Weights of a small self-supervised image encoder.
Training: 5700 steps, batches of 128.
Rows from block 2, named by matrix and row number. Each number is 128 + 32 x the weight over its row's rms, rounded and kept within 0 to 255. All counts start at 0. Numbers have three digits each. After the name is the row's rms in percent of the matrix's.
# f: depthwise 7x7 conv (model.blocks.2.mixer.f.weight, 64x1x7x7, trained with AdamW), a 7x7 kernel
f.0 108:122136120152158122124122124141159131128123141132167072129136128175096100000152139157151136130112104156167122114166136109148108098141146147148125124
f.1 113:119123144117102153111144129143102149115130116139156129156168114094104022204161091105131159065231157111149126129149157091141123115122139102127138121
f.2 108:127107111136115132124121126144154110124114121133236248184126132091149191170176126121109161148166172123104111139144140116151120120126117114112118130
f.3 141:133140148161145134137141127129132125125152159115071080084153150162129060039084160146156120069034072139156144131130135124140137139135157159154128142
f.4 099:135128115109129116131126147138191149128108106171161139138163126149188148255194164114109155202172156157137142127141140144123127129114125160119143119
f.5 169:127129129125131130131129123117129129133125128128117094134126130129131137255041132121126136111104113127135129124125118132130127129128124125129126128
f.6 103:126127111115106123129144117115113130121124085141167111139111112081075187255170113105103102131191149111111119127140114109111128130111125109118123124
f.7 106:116129109143129141113140136113198133144133138144119196083132115106136096148016151149129137072238093127132124107136164110137114109143118152141138132
f.8 073:137163111159140109125110151154092172153118137116208092167114142148117185141070138122149103119015077129128117152166110135086133110122118098167150135
f.9 076:119099133130093099133127147109106124113122119106151060111132109103129132019085132183142114111065115163155124130163182203154104137143112177147139105
f.10 119:135123127098113123136126133135132118117113113107162061180133122108096159229056139113141145034221138132115126135143090137106141135129137113128126131
f.11 064:159102129109116112131163088143137098147167072159138140107037115067180146093137081127055134113141168113151176098136172096153103165123138111133127158
f.12 115:132140140138145124121130134137112144113128141142116090123141144173114031021105152129155108065038119144132133147180161165128129123134157171135130134
f.13 071:156100134153139157132114084149121103150149098092143102127176136108132082053138188200126092087134128186107090150112120173170144135147109108198109158
f.14 064:124142123161123174119139113181074152107101122147170056124198158174133161122114109150159159121188127190112118173123152184166169121140162135149099137
f.15 073:149137135132131122133116102116179122151111158125150134116151135188118098000150116164127111036100090099117138131144096114107167121138114137128120135
f.16 100:158128108144100136131125119162105138146108109137171133138111133110132096229096074127139171202194218143106103127116089148083140131110138113108138138
f.17 109:119143159167122135125128135163128163154131158159100112126158148143116056024151194172156155072048173139159117141143118141135142115147149144147122128
f.18 071:141174153159122099135134081089177139137115163101078144139157139179093073120068160161113181121163078129166140110201168139134150131137149171131146093
f.19 126:144120142150141137135128138148147147112132156127132075128172157167168055008093157117132140119027134144116137117167151151115137135126154151145143141
f.20 083:131123109134118114114128118153130144143134123134202201164116122109149194176212150123103132176221181115140112149154182134099124140109135117117122135
f.21 093:116125124083140126129138123111113118103106098122160191197144088086158172127215156082129142149226177103113102104131155115093122133119116098113137127
f.22 077:130134115162136105121108109104121138095156148161103166105148134130144149205064143085142087135129047088150145134124155061114141103120057087096090163
f.23 113:123149109136134123133125122130110102111134123133110143167128131110095214146104078113113136114255140107096132127119123105127156112119124090125148123
f.24 164:134122131128130126128128133123132136124127129130124125136133126136137152000208147124131127139162122129130128124130129132124126127129124132130130129
f.25 090:115115125140089112084137122127116123113109115127128059140168163169185133029106153142108119076136099105121127107142213163145140168117157190122121151
f.26 077:133111122119113161124112157143199150146125109129146212147147133151155102250133095141105135148083086160128153117085105163097142137141111177144115125
f.27 076:172137155132133111134134107099124097116135144119087087097109190178156133035039108183104131096078109146131150127120103107106113141090143173153151150
f.28 087:125135131116126135132150161120116106143120150151071089172110138146123049030214089126134143103082148084143126136121069086153129142146140090148123131
f.29 115:109124130128116123136109138147132100142123148145158076155167124170120081004120147136153136094038126151122138146203170157147115130111151149114140128
f.30 088:112119120120143114161147149069082126108134098165056141156096132139137082125216121197132100075070136115128145118140082130077146110132170093106151130
f.31 127:116131144133124132120137125115107120127136123095135250085122130148107201089033170131136113101052110125134125126156183138115134129135109110122140125
f.32 116:127104107104097128133123136179162138129114108170150179152135101126125067015140150101141121067044157179099124150165111149126112107121131118121118144
f.33 147:130127131124132112124124143124156138137140135150176218171130147126098114000085130133134139127173162129116127122113097104140138129125136135125130117
f.34 086:143128130124133103108137103096088096130140124146066150113086145152101167204066116107126137163234055136113109137135078148122097119135106107112145145
f.35 072:144149142188116185108105163132156087108107154152093124021126167168159113094050145148159174150116105136117157126098110134103155118126150165110150114
f.36 108:138143118150150148136152123144159112122144126147126092096122133160153121043038108176161162084052062129146131141128161117152136150124134191175133122
f.37 115:129129136077152122123131142104103112146128120114114169134111135073082222255124143102139086132168115127123133110139108116140125130141133095123134137
f.38 100:144100141123128131134137139112162158131110119116150156115127112216216097077088148119152160181019081106138115104139147160126110147135121153121142117
f.39 099:132128115123099120125149107117098147144127130146146095120121147119122087037067095118114155160177175161105120163196223176162112106123149143152129101
f.40 070:115168113094120119110128123085124112109140144160083186164157113154138132125116171088140140142200186109117117151183145192180080130118158193162140166
f.41 067:104159103102102106119143102086094071139103085127116036064137161146140211152138109133093172165101098144130156090125155113110133094161115149137156148
f.42 088:132115157140127103124121108155130115133131110128152128163152127146113046030174188114156136062096141168122123159178177164136112091127170158103092132
f.43 158:126132125125126126136125128127116127129133135124115117097137134121129040255104084115129130127090092140133126131138100139126128128130133113141134131
f.44 071:129149136169122162139144143170169153109159139135123105124165132181190110057179203185137167169088190165099126134139167145127151132121142150151105129
f.45 074:120152111127141122163153116150098139133119123091216119111137123097048119220141048088162134121091112109120120159128105144171117122163124076146149134
f.46 070:118155137086152118171117125151146129093097171150136232214123122167149152097175113146112174143066137142150160126154142110164101130102168102123121111
f.47 077:144105132157096149128132159100115102110144110103080152089103104177130053176090151142164100100217111072156087124108114132112078145081142137092130103
f.48 076:104101137096124162114132163124086161108151111151148097123149107103067168042187143054146152172106204123152117134159111133100143128108149089104145113
f.49 137:130129125115121130129133120120134122115141126144132157089140130112111030255171100101129124106090119132123130116137090121132136133126136114128123128
f.50 078:165101141152136161138147154157079140122117119133208158138179119095120128078174184071129132175132135179111157140109086116153172125174126063157101146
f.51 088:123099106119143140121141106137170172158115154194146133093115138085195141117055058090115152225162130134133128158136172107128122126103088113119115140
f.52 058:148123092123127126111123101156185180139129147123159128117188099117218086070064148172143136128159093164095177117168177114125152115090118147115116142
f.53 085:148139135133153148174155138105113091134129132112084096070096145146154034024090133133153091068096091128120135130145107141091142140143116147117164151
f.54 099:124134147137144132124127136153129148142131155110105091128135144132088040007037097135134095150074077153170147133123101129133137128123152123138124133
f.55 094:108151129123149115138116104149093118163121125162147136151111117106112082020085144150145146119077161162130156163185221185134139128131158123162141133
f.56 115:136127121114118122136108122137128165132126154141189077138147137106117234102047069083128161211066128158157128111137117148134125138126143102139122124
f.57 102:158110089085125136140105130120103109118114088110156143172082125111183215193204096125096114167187139108090120129102098112138136134152107074127139141
f.58 105:119121138169146139112114136154112129148124146119132054043135134144120066241125152109130101045195127113136138112152143118106127127129115132134151126
f.59 064:116145150125160130146154179161067143122145139149168099128089144133075137218207095123122100160186119117148119138123082097105166105173144093131110157
f.60 097:127130094155100138115116142135124108109128164110145206106079109117171189231080041107139131139161130079120145110095132144109113154127137113137108113
f.61 066:125056026063097082126081142145106117099123130153176160150130144119182091180161179101112178133116133111122135146141137121146143122148158144133101137
f.62 130:130123125142129122129133141129111120138123136124102185119129117142184035118155126142126167108000111134135130108183179162127118130137112130118138133
f.63 077:081172166190154121151106105105126100089123141111153156162132124140128089151218123120122087114051135128116168146160060127152115078152155092146134108