{"projector_out": 256, "projector_hidden_layers": 2, "init": "xavier_uniform"}
Rows from block 5 of a small self-supervised image encoder, named by matrix and row number. Rows with one number belong to one neuron. Each number is 128 + 32 x the weight over its row's rms, rounded and kept within 0 to 255. All counts start at 0.
After each neuron's rows are labels from the 100 images, of 14976, where the neuron reaches its highest value: "top examples" is what is common among them; "patch colour" is the nearest of a few named colours to the mean colour under the peak. Only what is clearly more common there than usual is listed. The data: capsule endoscopy frames (Kvasir-Capsule).
# fc1: MLP up (model.blocks.5.mlp.fc1.weight, 256x128), inputs 0-127
# fc2: MLP down (model.blocks.5.mlp.fc2.weight, 128x256, transposed), outputs 0-127

fc1.137 [ 94 149 124 123  77 113 165 117 151 145 182 104 161 136  97 134 165 106 172 118 130 136 125 146 117 134 186  45 117 171 152 117 122  98 133 140 151 196 170  71  94 106 104 132  67 136  97 124 137 144 159 125 115 108 119 124 140 134  86 199 224   4 107 101 120  97 151 127 150 161 141 124 119 125 100 175  95 149  84 135  97 113 123 144 106 109 147 170 223  76 133 116  75 131 145 112 140 128 109 152 149 157 101 117 113 152 180 114 146 104 125 138 130 155 159 163 125 136  83  91  80 147 105 125 116 122 152 106]
fc2.137 [199 139 107 107 151  96 129 103 128 108 112 125  91 125  94 158 125 154 103 101 168 136  61 167 126  99 102  97  98 155 102 132 100  92  52 162 130 188  97 112 112  84 133  85 103 138 196 164 137 138 158 132  92 155 107 120  87 122 176 121 114 215  90 126 161 119 106 126 198 125 152 147  81 119 101 131  79 125  73 139 139 187 128 143 114 123  97 131 176 113 136 145 123 143 195 132 111 118 126  73 101  50 126 106  90  62 145  87 104 154 106  90  79 170 141  85 136 129 161 118 132 107 115 128 109 119 186 119]
top examples: finding: ileocecal valve
patch colour: orange

fc1.71 [123 127 139  93 139 146 132 119  74 187 164 112 127 154 144 108 105 120 155  97 158  97 101  98 121 139 108 115 135 152 167  93 164  76 143 160 114 140 164 138  89 137 142 131  75 111 131 103 106 125  80 171 128 153  71  95 113 129  96 103  90  70 149 105 132 122 151 138 142 149 135 138 165 174 131 116 150 147 148 139 160 255 110 104 194 153  84 102 139 127  75 176 131 113 127  87 140 113 166 156 108 170 103 111 135 150 135 113 105 115 116 128 140  35 100 174  79 112  70 127 114 164  77 148 109  72 179 113]
fc2.71 [127 124 131  97  99 197 147  88 175 204 173 146 141 151  71 176 107 131 140 173 120 129 129 148 100 125  83  99 163 129 113 106 146 122 155  94 117  92 113 105 123 124 143 114 137 120 148 112  71  97 121 144 106 135 164 150 173 151 171 160 127 113 226 103 133 188 143  54 125 111 147  93 140 191 118 101  90 166 120 127 156 175 116 189 117 167 124 129 105 129 180 153 114 156 159 157 117 139 176  97 198 141 121 169  95 134 115 121 120 114 105 166 114  75  98  68 121  92 141 146 130 151 101 124 122 208 182 102]
top examples: finding: angiectasia
patch colour: orange; grey

fc1.41 [131  86 148 131 126 176  73 161 157 123 218 101 102  93  84 141 145 152 116 153 101  83 100 157  70 136 158 119 149 169 128 178 122 101 105 168 128 167 112 133  92 102 169 202 135 112 142 173 105 117 130 130 162 113 182 127 133 178 119 111 167  82 102 124 154 172 112 177 145 153 153  62 114 175  92 159 117 193  98 114  89 146 141 169 144 103 183 167 150  86 132 161 131  94 129 156 143 109 155 100 111 114 141 109  98 175 152 102  87 115 113 155  93 166 129 132 124  68  81 153 115  88 143 127  81  86 148  67]
fc2.41 [122 200 170 147 154 160 105 144  92 124 152 159 132 139 100 112 174 168 131 109 145 118 136 164 129 115 117  58 112 135 174 130  55  97 152 188 179 171 111  99 164 157 152 152 147 125 143 185 107 170 151 136  83 134  86 110 167 154 148 143  99 142 131 119 148  84 125  85 137  94 127 120 110 134 133  67 137 123 146 133 164  82 125 169 115 139 142  96  76 138 150 141 119 131 143 148 131 139 167 123 150 113 126  23 117 123 139 134 104 143  37 104 140 186  90  79 117 192 170 102 113  72  82 100 118 197 130 134]
top examples: finding: lymphangiectasia
patch colour: orange

fc1.37 [ 85 136 110 118 113  65  96  24  75 152 155 137 115 113 118 152 144 113 155 140 121 132 112 127 132 139 166 118 115 111 145 125 112 117 173 162  87 140 154 118 143 158  78 200 103 121 143 171  74 189 127 104 139 201  58  69 133 164  74 140 117  57  90 137 124 105  60  94 175 214 136 143 148 150 144 110 132 142 121  96 160 112 129 144 113 184 125 122 143 109 148 181 123 159 172 148 111  97  91 140 150 150 147 166 113 123 130 118 165  98 120 150 117  91 119 138 130 134  57 129 188 152 110 110 163 127 110  98]
fc2.37 [112 142 165 149 111 126 137  66 151 118 118 142 153 187  97 155  96 113 161 105 113 123 141 142 123 150 121 139 101 137 125 152 123 141  87  60  94  86 114  92 171 136 123 199 177 129 131 132  94 149 134 142 109 161 136 134 113  99 168 129 157 103 139 179 135 205 185 107 191 112 102 127 124 134 134 123 129 199 104 135 137 168  90 136 155 137  66  94 132 124 139 132 175  74 153  74 151 186 147 130  90 137 102  52  98 116 129  59 125 212 113 120 156 147  93  74 104 184  65  93 120 123 110 150 108  94 164 118]
top examples: finding: ileocecal valve
patch colour: orange

fc1.27 [142 123 123 138 122 139 119 106 153  98 181 135 110 128 112 149 146 149 121 108 119 123 106 123 116 127 116 101  84 153 119 177 185 153  59 199 168 147 119 118 188 157 121 143  85 106 123 205 105 186 166 109  78 136 107 102 137 184 159 146 172 200 139 139 137 148 131 118 149 140 103 125 149 155 128 105 118  87 166 125 184 129  94 115 107 127 119 139  59 104 107 139  89 147 162 146  71 156 169 149 125 116 163 145  89 149 105  76  71 117  91 147  60 105 176 139 146 139 128 169 172 108  93  77  75 128  92 213]
fc2.27 [115 116 112  60  93 154  97 181 109  95 158  97  96 170 162 145 135  84 135 174  87 122 115 131 109 150 104 141 129 132 146 135 153 162 174 132 145  91  84 144 160 133 125 153 145 212 103 151 150 157 113 116 136  93 100 130 108 117 155  67  90 164 103 115 116 113  74 107 138  70 127 111 131 101  85  87 134 156  85 145 143 137 131 151 112 143 165 110 132 207  98  92  97  83 125 143 119 151 162 113  71 172  79  89 140  90 176  96  80 140 110 172 114 110  63  75 150 134  73 165 100  66 158 164  61 119 133 143]
top examples: finding: ileocecal valve
patch colour: orange

fc1.89 [117 175 136 131  58 133 201  84 152 101 113 212 144 101 114 106 167 124 119 143 105  94  89 187 134 162 133 169 124 112 110 120 155 103 110 158 136 105 113 169 167 138 170  63 130  83  94 133  85 119 158  96 115 140 111 113 121  85 136 138 139 197 141 132 146 112 115 140 159 126  98 136 152 158 106  95  96  87  65 177 106 129 129 148 105 111 136 113  97 136 106 113  78 120 102 145 103 141  67 103 149 142 117  89 105 183 153 178 100 161 138 100  75 100 108 117 132 131 165 129 172 104  97  77 158  25 161 185]
fc2.89 [ 93 128 147 200  90 145 149 163 137 104 127 113  89 132 108 121 144 108 115 119 103 145 135 148 120 146 128 113 180  91  65  76 213  98 157 136 163 119 106 156 122 121 110 141 116 150 107 150 178  72 137 115 102  79 118 118 155 129 169  97 145  92  96 152 166  80 129 118 155 168 140 163 170 133  86 155 131 118 154 143 109 102 139  46 106 144 145 148 177 194 103 128  91  73 100  98 147 124 139 139 148 193 118 207 121 120  97 113 156 137 155 207 100 126 150  63 131 116 164 173 193  98 160 132 149 107 179 116]
top examples: finding: angiectasia
patch colour: orange

fc1.20 [ 92 105 114 128 149 129 102 110 125  60 109  76 159 176 112 148  83 115 153 153  88 127 157  72 153 115 141 118  85 124 193 126 176 185  66 105 177 145 131 162 139 148 160 203 156 126 136 161 105 164  85 122  70 148 137 157  92 136 133  72  97 132 142 145  84 158  84 107 114 157 148 157 113  93 155  72 160 105 125 165 119  91 169 145 188 109 161 115 123 164 147 131 133 107 147 133 116 161  83 117 133 120 159  98 113 131 178 102  72 158 139  73 187  88 111 124 113  96  93 184 139 107 139 101  84 106 190 159]
fc2.20 [122 168 135 119 142 116 102  90  99  65 144 103 103 107 115  85 165 176 177 150 138  83 154 155 140 102 110 139 185 132 127 110 131 130  67 200 113 152  89 148  59 142  59 123 187 102 116 126 143 146 103 147 185 173 186  94 143 123  89 103 135 157 148 175 121 121 111  99 117 131 157  75 108  78 119 140 138 113 103 166 147  55 148 116  45 107 161 151 121 161  98 144 136 141 138 129 120 141  76  93 152 120 150  97  79  93 132 116 133 120 100 141 171 158 199 190 140 113  79 109 165 130 103 107 128  97  78 138]
top examples: finding: pylorus
patch colour: grey

fc1.168 [171  92 103 196  98  79  61 183  86 128 125 162 132 142 146 124 158 130  92 145 107 122  91 109 193 132  93 151 121 144  97 111 125 122 138 151 135 155 128 125 140 113 141  83 219 128  89  75 177 176 139 145 140 121  61 104 163  83  63 148 101 145 156 143  76 131 187 142 105 106 133 159 155 114 111 141 184  97 113 109 119 127 116 164 145 107 126  93 157 184 142 116  94 171 110  92 129 121 132 171 117 137  99 148 134 144 154 129  97 131 136 121 166 133 185 117  88 161 123 130  68 135 171 195  67 140 115 202]
fc2.168 [169 156 166  88 136 130 108 138 150 129 183 110 107  87 122 138 189 157 107  90  99 142 110  58 124 125 171  90 136 128 154 119 154 114  87 190  89  78 128 146 154  67 128 100 116 173 134 180 128 133 152 126 136 173  84 140 133 172  85 125 140 102  81 147  76 159 147 145 119 130 132 138 117  97 128 110 188 147 129 155 136 173 110 114 137 171  94  66 154 109 122 105 145 159 171 148 156 105  96 218 161 177 173  93 136 149  97 105 181 108  76 128 140 158 132 124  84 131 171 119 109  91  88 202 122 140 172 183]
top examples: finding: ileocecal valve
patch colour: orange