A small self-supervised image encoder, trained from scratch.
Model: 3.07M parameters, 32-pixel images, arch convnext_v2, norm layernorm, activation quick_gelu, patch size [2, 2], widths [64, 128, 256].
Rows from block 8 of a small self-supervised image encoder, named by matrix and row number. Rows with one number belong to one neuron. Each number is 500 + 40 x the weight over its row's rms, rounded and kept within 0 to 999. All counts start at 0. Numbers have three digits each.
After each neuron's rows are labels from the 100 images, of 14976, where the neuron reaches its highest value: "top examples" is what is common among them. Only what is clearly more common there than usual is listed. The data: capsule endoscopy frames (Kvasir-Capsule). In brackets: how many of the 100.
# fc1: MLP up (model.blocks.8.mlp.fc1.weight, 256x128), inputs 0-63
# fc2: MLP down (model.blocks.8.mlp.fc2.weight, 128x256, transposed), outputs 0-63

fc1.199:390492518488513435488471488528469454495504540482481529527503529518504531537486467417528561455544439493519350475492470501533480513472529439472605512491545552490531488472552486568516493523491552
fc2.199:513540544555541490522479454452495536469497499510485503508508576481438538435458398556519487513444547556518511495524480519471536526526403494501540528449598464509492474470534507538579415469554563
top examples: finding: angiectasia (25)

fc1.154:503468455470452529500475409436494496533480444464584458579436532526507514494526536518504509460521461483493544540475490504477454446532454524548533599435443501530526544476502445455474465566463519
fc2.154:404529527459536493543501532543520436469530492438480489569477509475520516482473580495537560567490409548516534546473435520521553503488565458474580518521503537423526507453451470484550528405509554
top examples: finding: reduced mucosal view (30)

fc1.112:465556551461594466489492528450584376492479494616515437498547512499509494394473488534523493513548496539497524509492509465504506520505494446455520473496460500468475558526512433483465519480484544
fc2.112:510425570533382441563557546538500509468497529509468514539467498566466515563496451529498546534480540541492521468478484455467547526509517477527553483487489470524489580479569484492542487505484511
top examples: finding: angiectasia (32)

fc1.200:510484508502547471532535444455474501533427417472493513532541479494477420504511436493441524504449525507452527426508468541431414551547470558630525535563456476399539519503520580439489434492520486
fc2.200:496518459483500478462437546518464554411447496509412528549498506432513561491529472510549524459533450498506495544504507490485522486506505496529541461499471480560512489481504516469540508527538550
top examples: finding: angiectasia (36)

fc1.63:526489524544446461485471515436507463484460481561490478426520440536512544533603497466462436538538516460457518505511504484431492553485474509492515577566470537501536492451522427470507527477521520
fc2.63:568488482521517511525599511560517489483535508554500455405488483476538492468561493464591470467460511539490501509549573461493490458475557541449489475431614524494509465527452458501485531488496447
top examples: finding: angiectasia (32)

fc1.250:490489552537483492666496496540473486534489520526446508592487436564552525473492504491494533551469512421534479523596558496531488480497561495483494475515478491488437565444457563494470536483478542
fc2.250:524540452451519510426491476463490538540533473467502548515517468577511499568446559518487506464491462520473471517483480505505430533542483589485512550494472500529452501441495496551552457571469505
top examples: finding: pylorus (43)

fc1.65:505511494460452516494556545445535526508515517555492487525538446467496547525583515515497558516473486465426492541603520418541478511520531432461575498538464481454527477492499460481446599524546522
fc2.65:485524544558480481488509577558560407492530574457539470531495531509517502538483520536469404531479430529499419490477548539474524447493527473452453489424497444480499550480488472532497508512454438
top examples: finding: ileocecal valve (29)

fc1.80:554447583480464499493558493523464472443494569493461497479499480469554527517562472493516416486527432419492519489456542477399459586511488430495533532501538500446493483508525486481609557516474487
fc2.80:569527525500490536459583557580463489565460497509493552512504528530427522492509481539399538543451517508474499497474514491527531525426535491511552487520501457458531510479553432500429459531489490
top examples: finding: ileocecal valve (37)

fc1.129:539476478554517577496543527509465495458465518477395449544485513486489465507487511497491540466517422493433450438443546502495488443605532481494538611496508442537496490463512442474549448497440557
fc2.129:512466511527521466527503550471504447502494469521545477532477536456505486524487506457475478511518479511493516485517450511504508492492473457496546542430465527513545465448509569542542453502424542
top examples: finding: ileocecal valve (45)

fc1.140:506542463482525621474507528551505529491519523499502490505479487482494445507523548453488469431461480505447498455556459492474505545433459527523517466517484567537503490533490479492529503484485509
fc2.140:528533456525417510463484445474540457521533565503440460520541464435534466450515491446377456563531371496495504497503569512448506542561466509439443567461503474524494503478500531509476539465486525
top examples: finding: ileocecal valve (31)

fc1.132:500444543592450530522534500521492497398455469502440547478523470545479523453492450540496480554523418532469450491513507455443475524620459459469505434506534493496471558490447551492577543512510506
fc2.132:467500465430545558504513536463508430518536488511551578450581546508463411537482419491483558553502422526452499541450474498494559515446515480501494474467478379493544513442464389506590488476525512
top examples: finding: ileocecal valve (33)

fc1.197:499548512486533450529395522572512553536526386466435560488511523518484517485469494478426479441440515491452502556497462482488472531471542491507461467521519510540488490476491447442437477498411520
fc2.197:484480485503490465488519482449474485421586450502510464505533519566547485508497502491520533470532519485458491478458511502437445411496466461485497473507533481535512470493526489441462521564460458
top examples: finding: ileocecal valve (29)

fc1.74:493466510504556528521548520469549516475535467490435535427501461544519474541519511519460551485512522520568510500438479548539502449466480520509513501603497469466504557543464571492521458543499531
fc2.74:532464520543494502427532477545481433475543510544542488459528470465525583602548505593547480505518559498550441493514547509507476418492457464538544544530515484454531457569561457501420464508434507
top examples: finding: reduced mucosal view (25)

fc1.226:565476515584494418549506519544490542546552482436450490440447475531502529448543476498534506460525517613508530489493453484472502497491521519541535441544500523534451535481442488512538603462468490
fc2.226:566498519491466523475502556595504557487512494469426539511494477517469486461551505524462473472532512457502495442540480514511547482417443486442522548480496474549514471486478473457480472449465518
top examples: finding: ileocecal valve (26)

fc1.241:534505511509483552510490486502477479530499460460475472497445509523478483560500509489535494488554416543388471527466608421540417510577509509465540596547542509492477514463454475452511531472516515
fc2.241:520468494476520498557476517486536416475493545502486525477504538481554521538434478453545466507601442536428493451491481531546543551529477440444463542523491459572539525478465441531497461492539533
top examples: finding: pylorus (27); finding: ileocecal valve (26)

fc1.172:553511540561519512489512531558498514470462503543516577531483501549442487504462422483506496482494515451539456459501591554512421417516419486510529504450488502444486548513502552452440491470471535
fc2.172:566515497448460498490559519473480451522547453506480431554494522464519488513522465496549587472515483440468526487456556529493504418480473542458485509490507573465536440513477491531484555584526441
top examples: finding: ileocecal valve (35)

fc1.134:484562512486474508465378525488468486453490460471492521530488510485504567523487488529525488521619455454538486507464577485536507542446453469431541501508527499502517497492400474554528534561458535
fc2.134:531466540529540462441588456546501488462465577476498586508483519546428539569497526510493473442485473466484458459529484504512428541529482492513520450510496505529509533556474457429487525507473525
top examples: finding: ileocecal valve (25)

fc1.165:562596473542489508519556478546538522473428513436459543465535482443472561513455546476515543447495454548515480497397501501483465554481542439552413477475511541521522485514560506447538488424449456
fc2.165:541473529482434481505469489456509494478502566480522449472487483559473530518528574423459462468473445589559457459524516490451501515515471493544512472417493520514551558562483460514533531503536496
top examples: finding: ileocecal valve (39)

fc1.58:474528488506570434505481479427497527511491457502535454460597511457477502531505430423523503507522475533456468516539492546487499490555464542459498454540507507400496520510473619556447496490429499
fc2.58:457512446515520542518479519514546445476532456547574539488504466502473508452516442505493586484475555539439561447448458554523519510488505439429560527561499534545541524460468524524545465490547540
top examples: finding: pylorus (47)

fc1.61:474518398495537417465520511513483496532442550462499441550466512474543547524463467547511590538497529574529498449485517495434487545490519571553505538503488512505507455573441572531479444476440465
fc2.61:465491480517467507486442478466481556488461514449504521526483446493529496505459550534549457451513529496551462569565494443488489510450624487498520460551514561442459458542493451487448509604491512
top examples: finding: foreign body (29)

fc1.227:464521462541471530531494515510502541578564514515537545541427534444504535519409528487465515431517435443495492562506497524549540523470443518447490505481521490489522472489542504477589550532470468
fc2.227:504477472560505471456538472528483450487431526467563428493488502554527537554485475402478477464463507424465500568458527491495507555509499508504554491528497462542515536495555514514448562507491460
top examples: finding: ileocecal valve (27)

fc1.102:471510491531498525511474466427508485511490497480451535498502502493488564495532505494446566483526312512480516544461488559510473443518535504412497558530488518485600478509488508547601516502457545
fc2.102:522474503509508503486575494529552499458515497470438498545509543460523505446481470461488561466541445427463479497482505468536532496568555541415566540501448505557458510508523507574478567511483515
top examples: finding: ileocecal valve (59)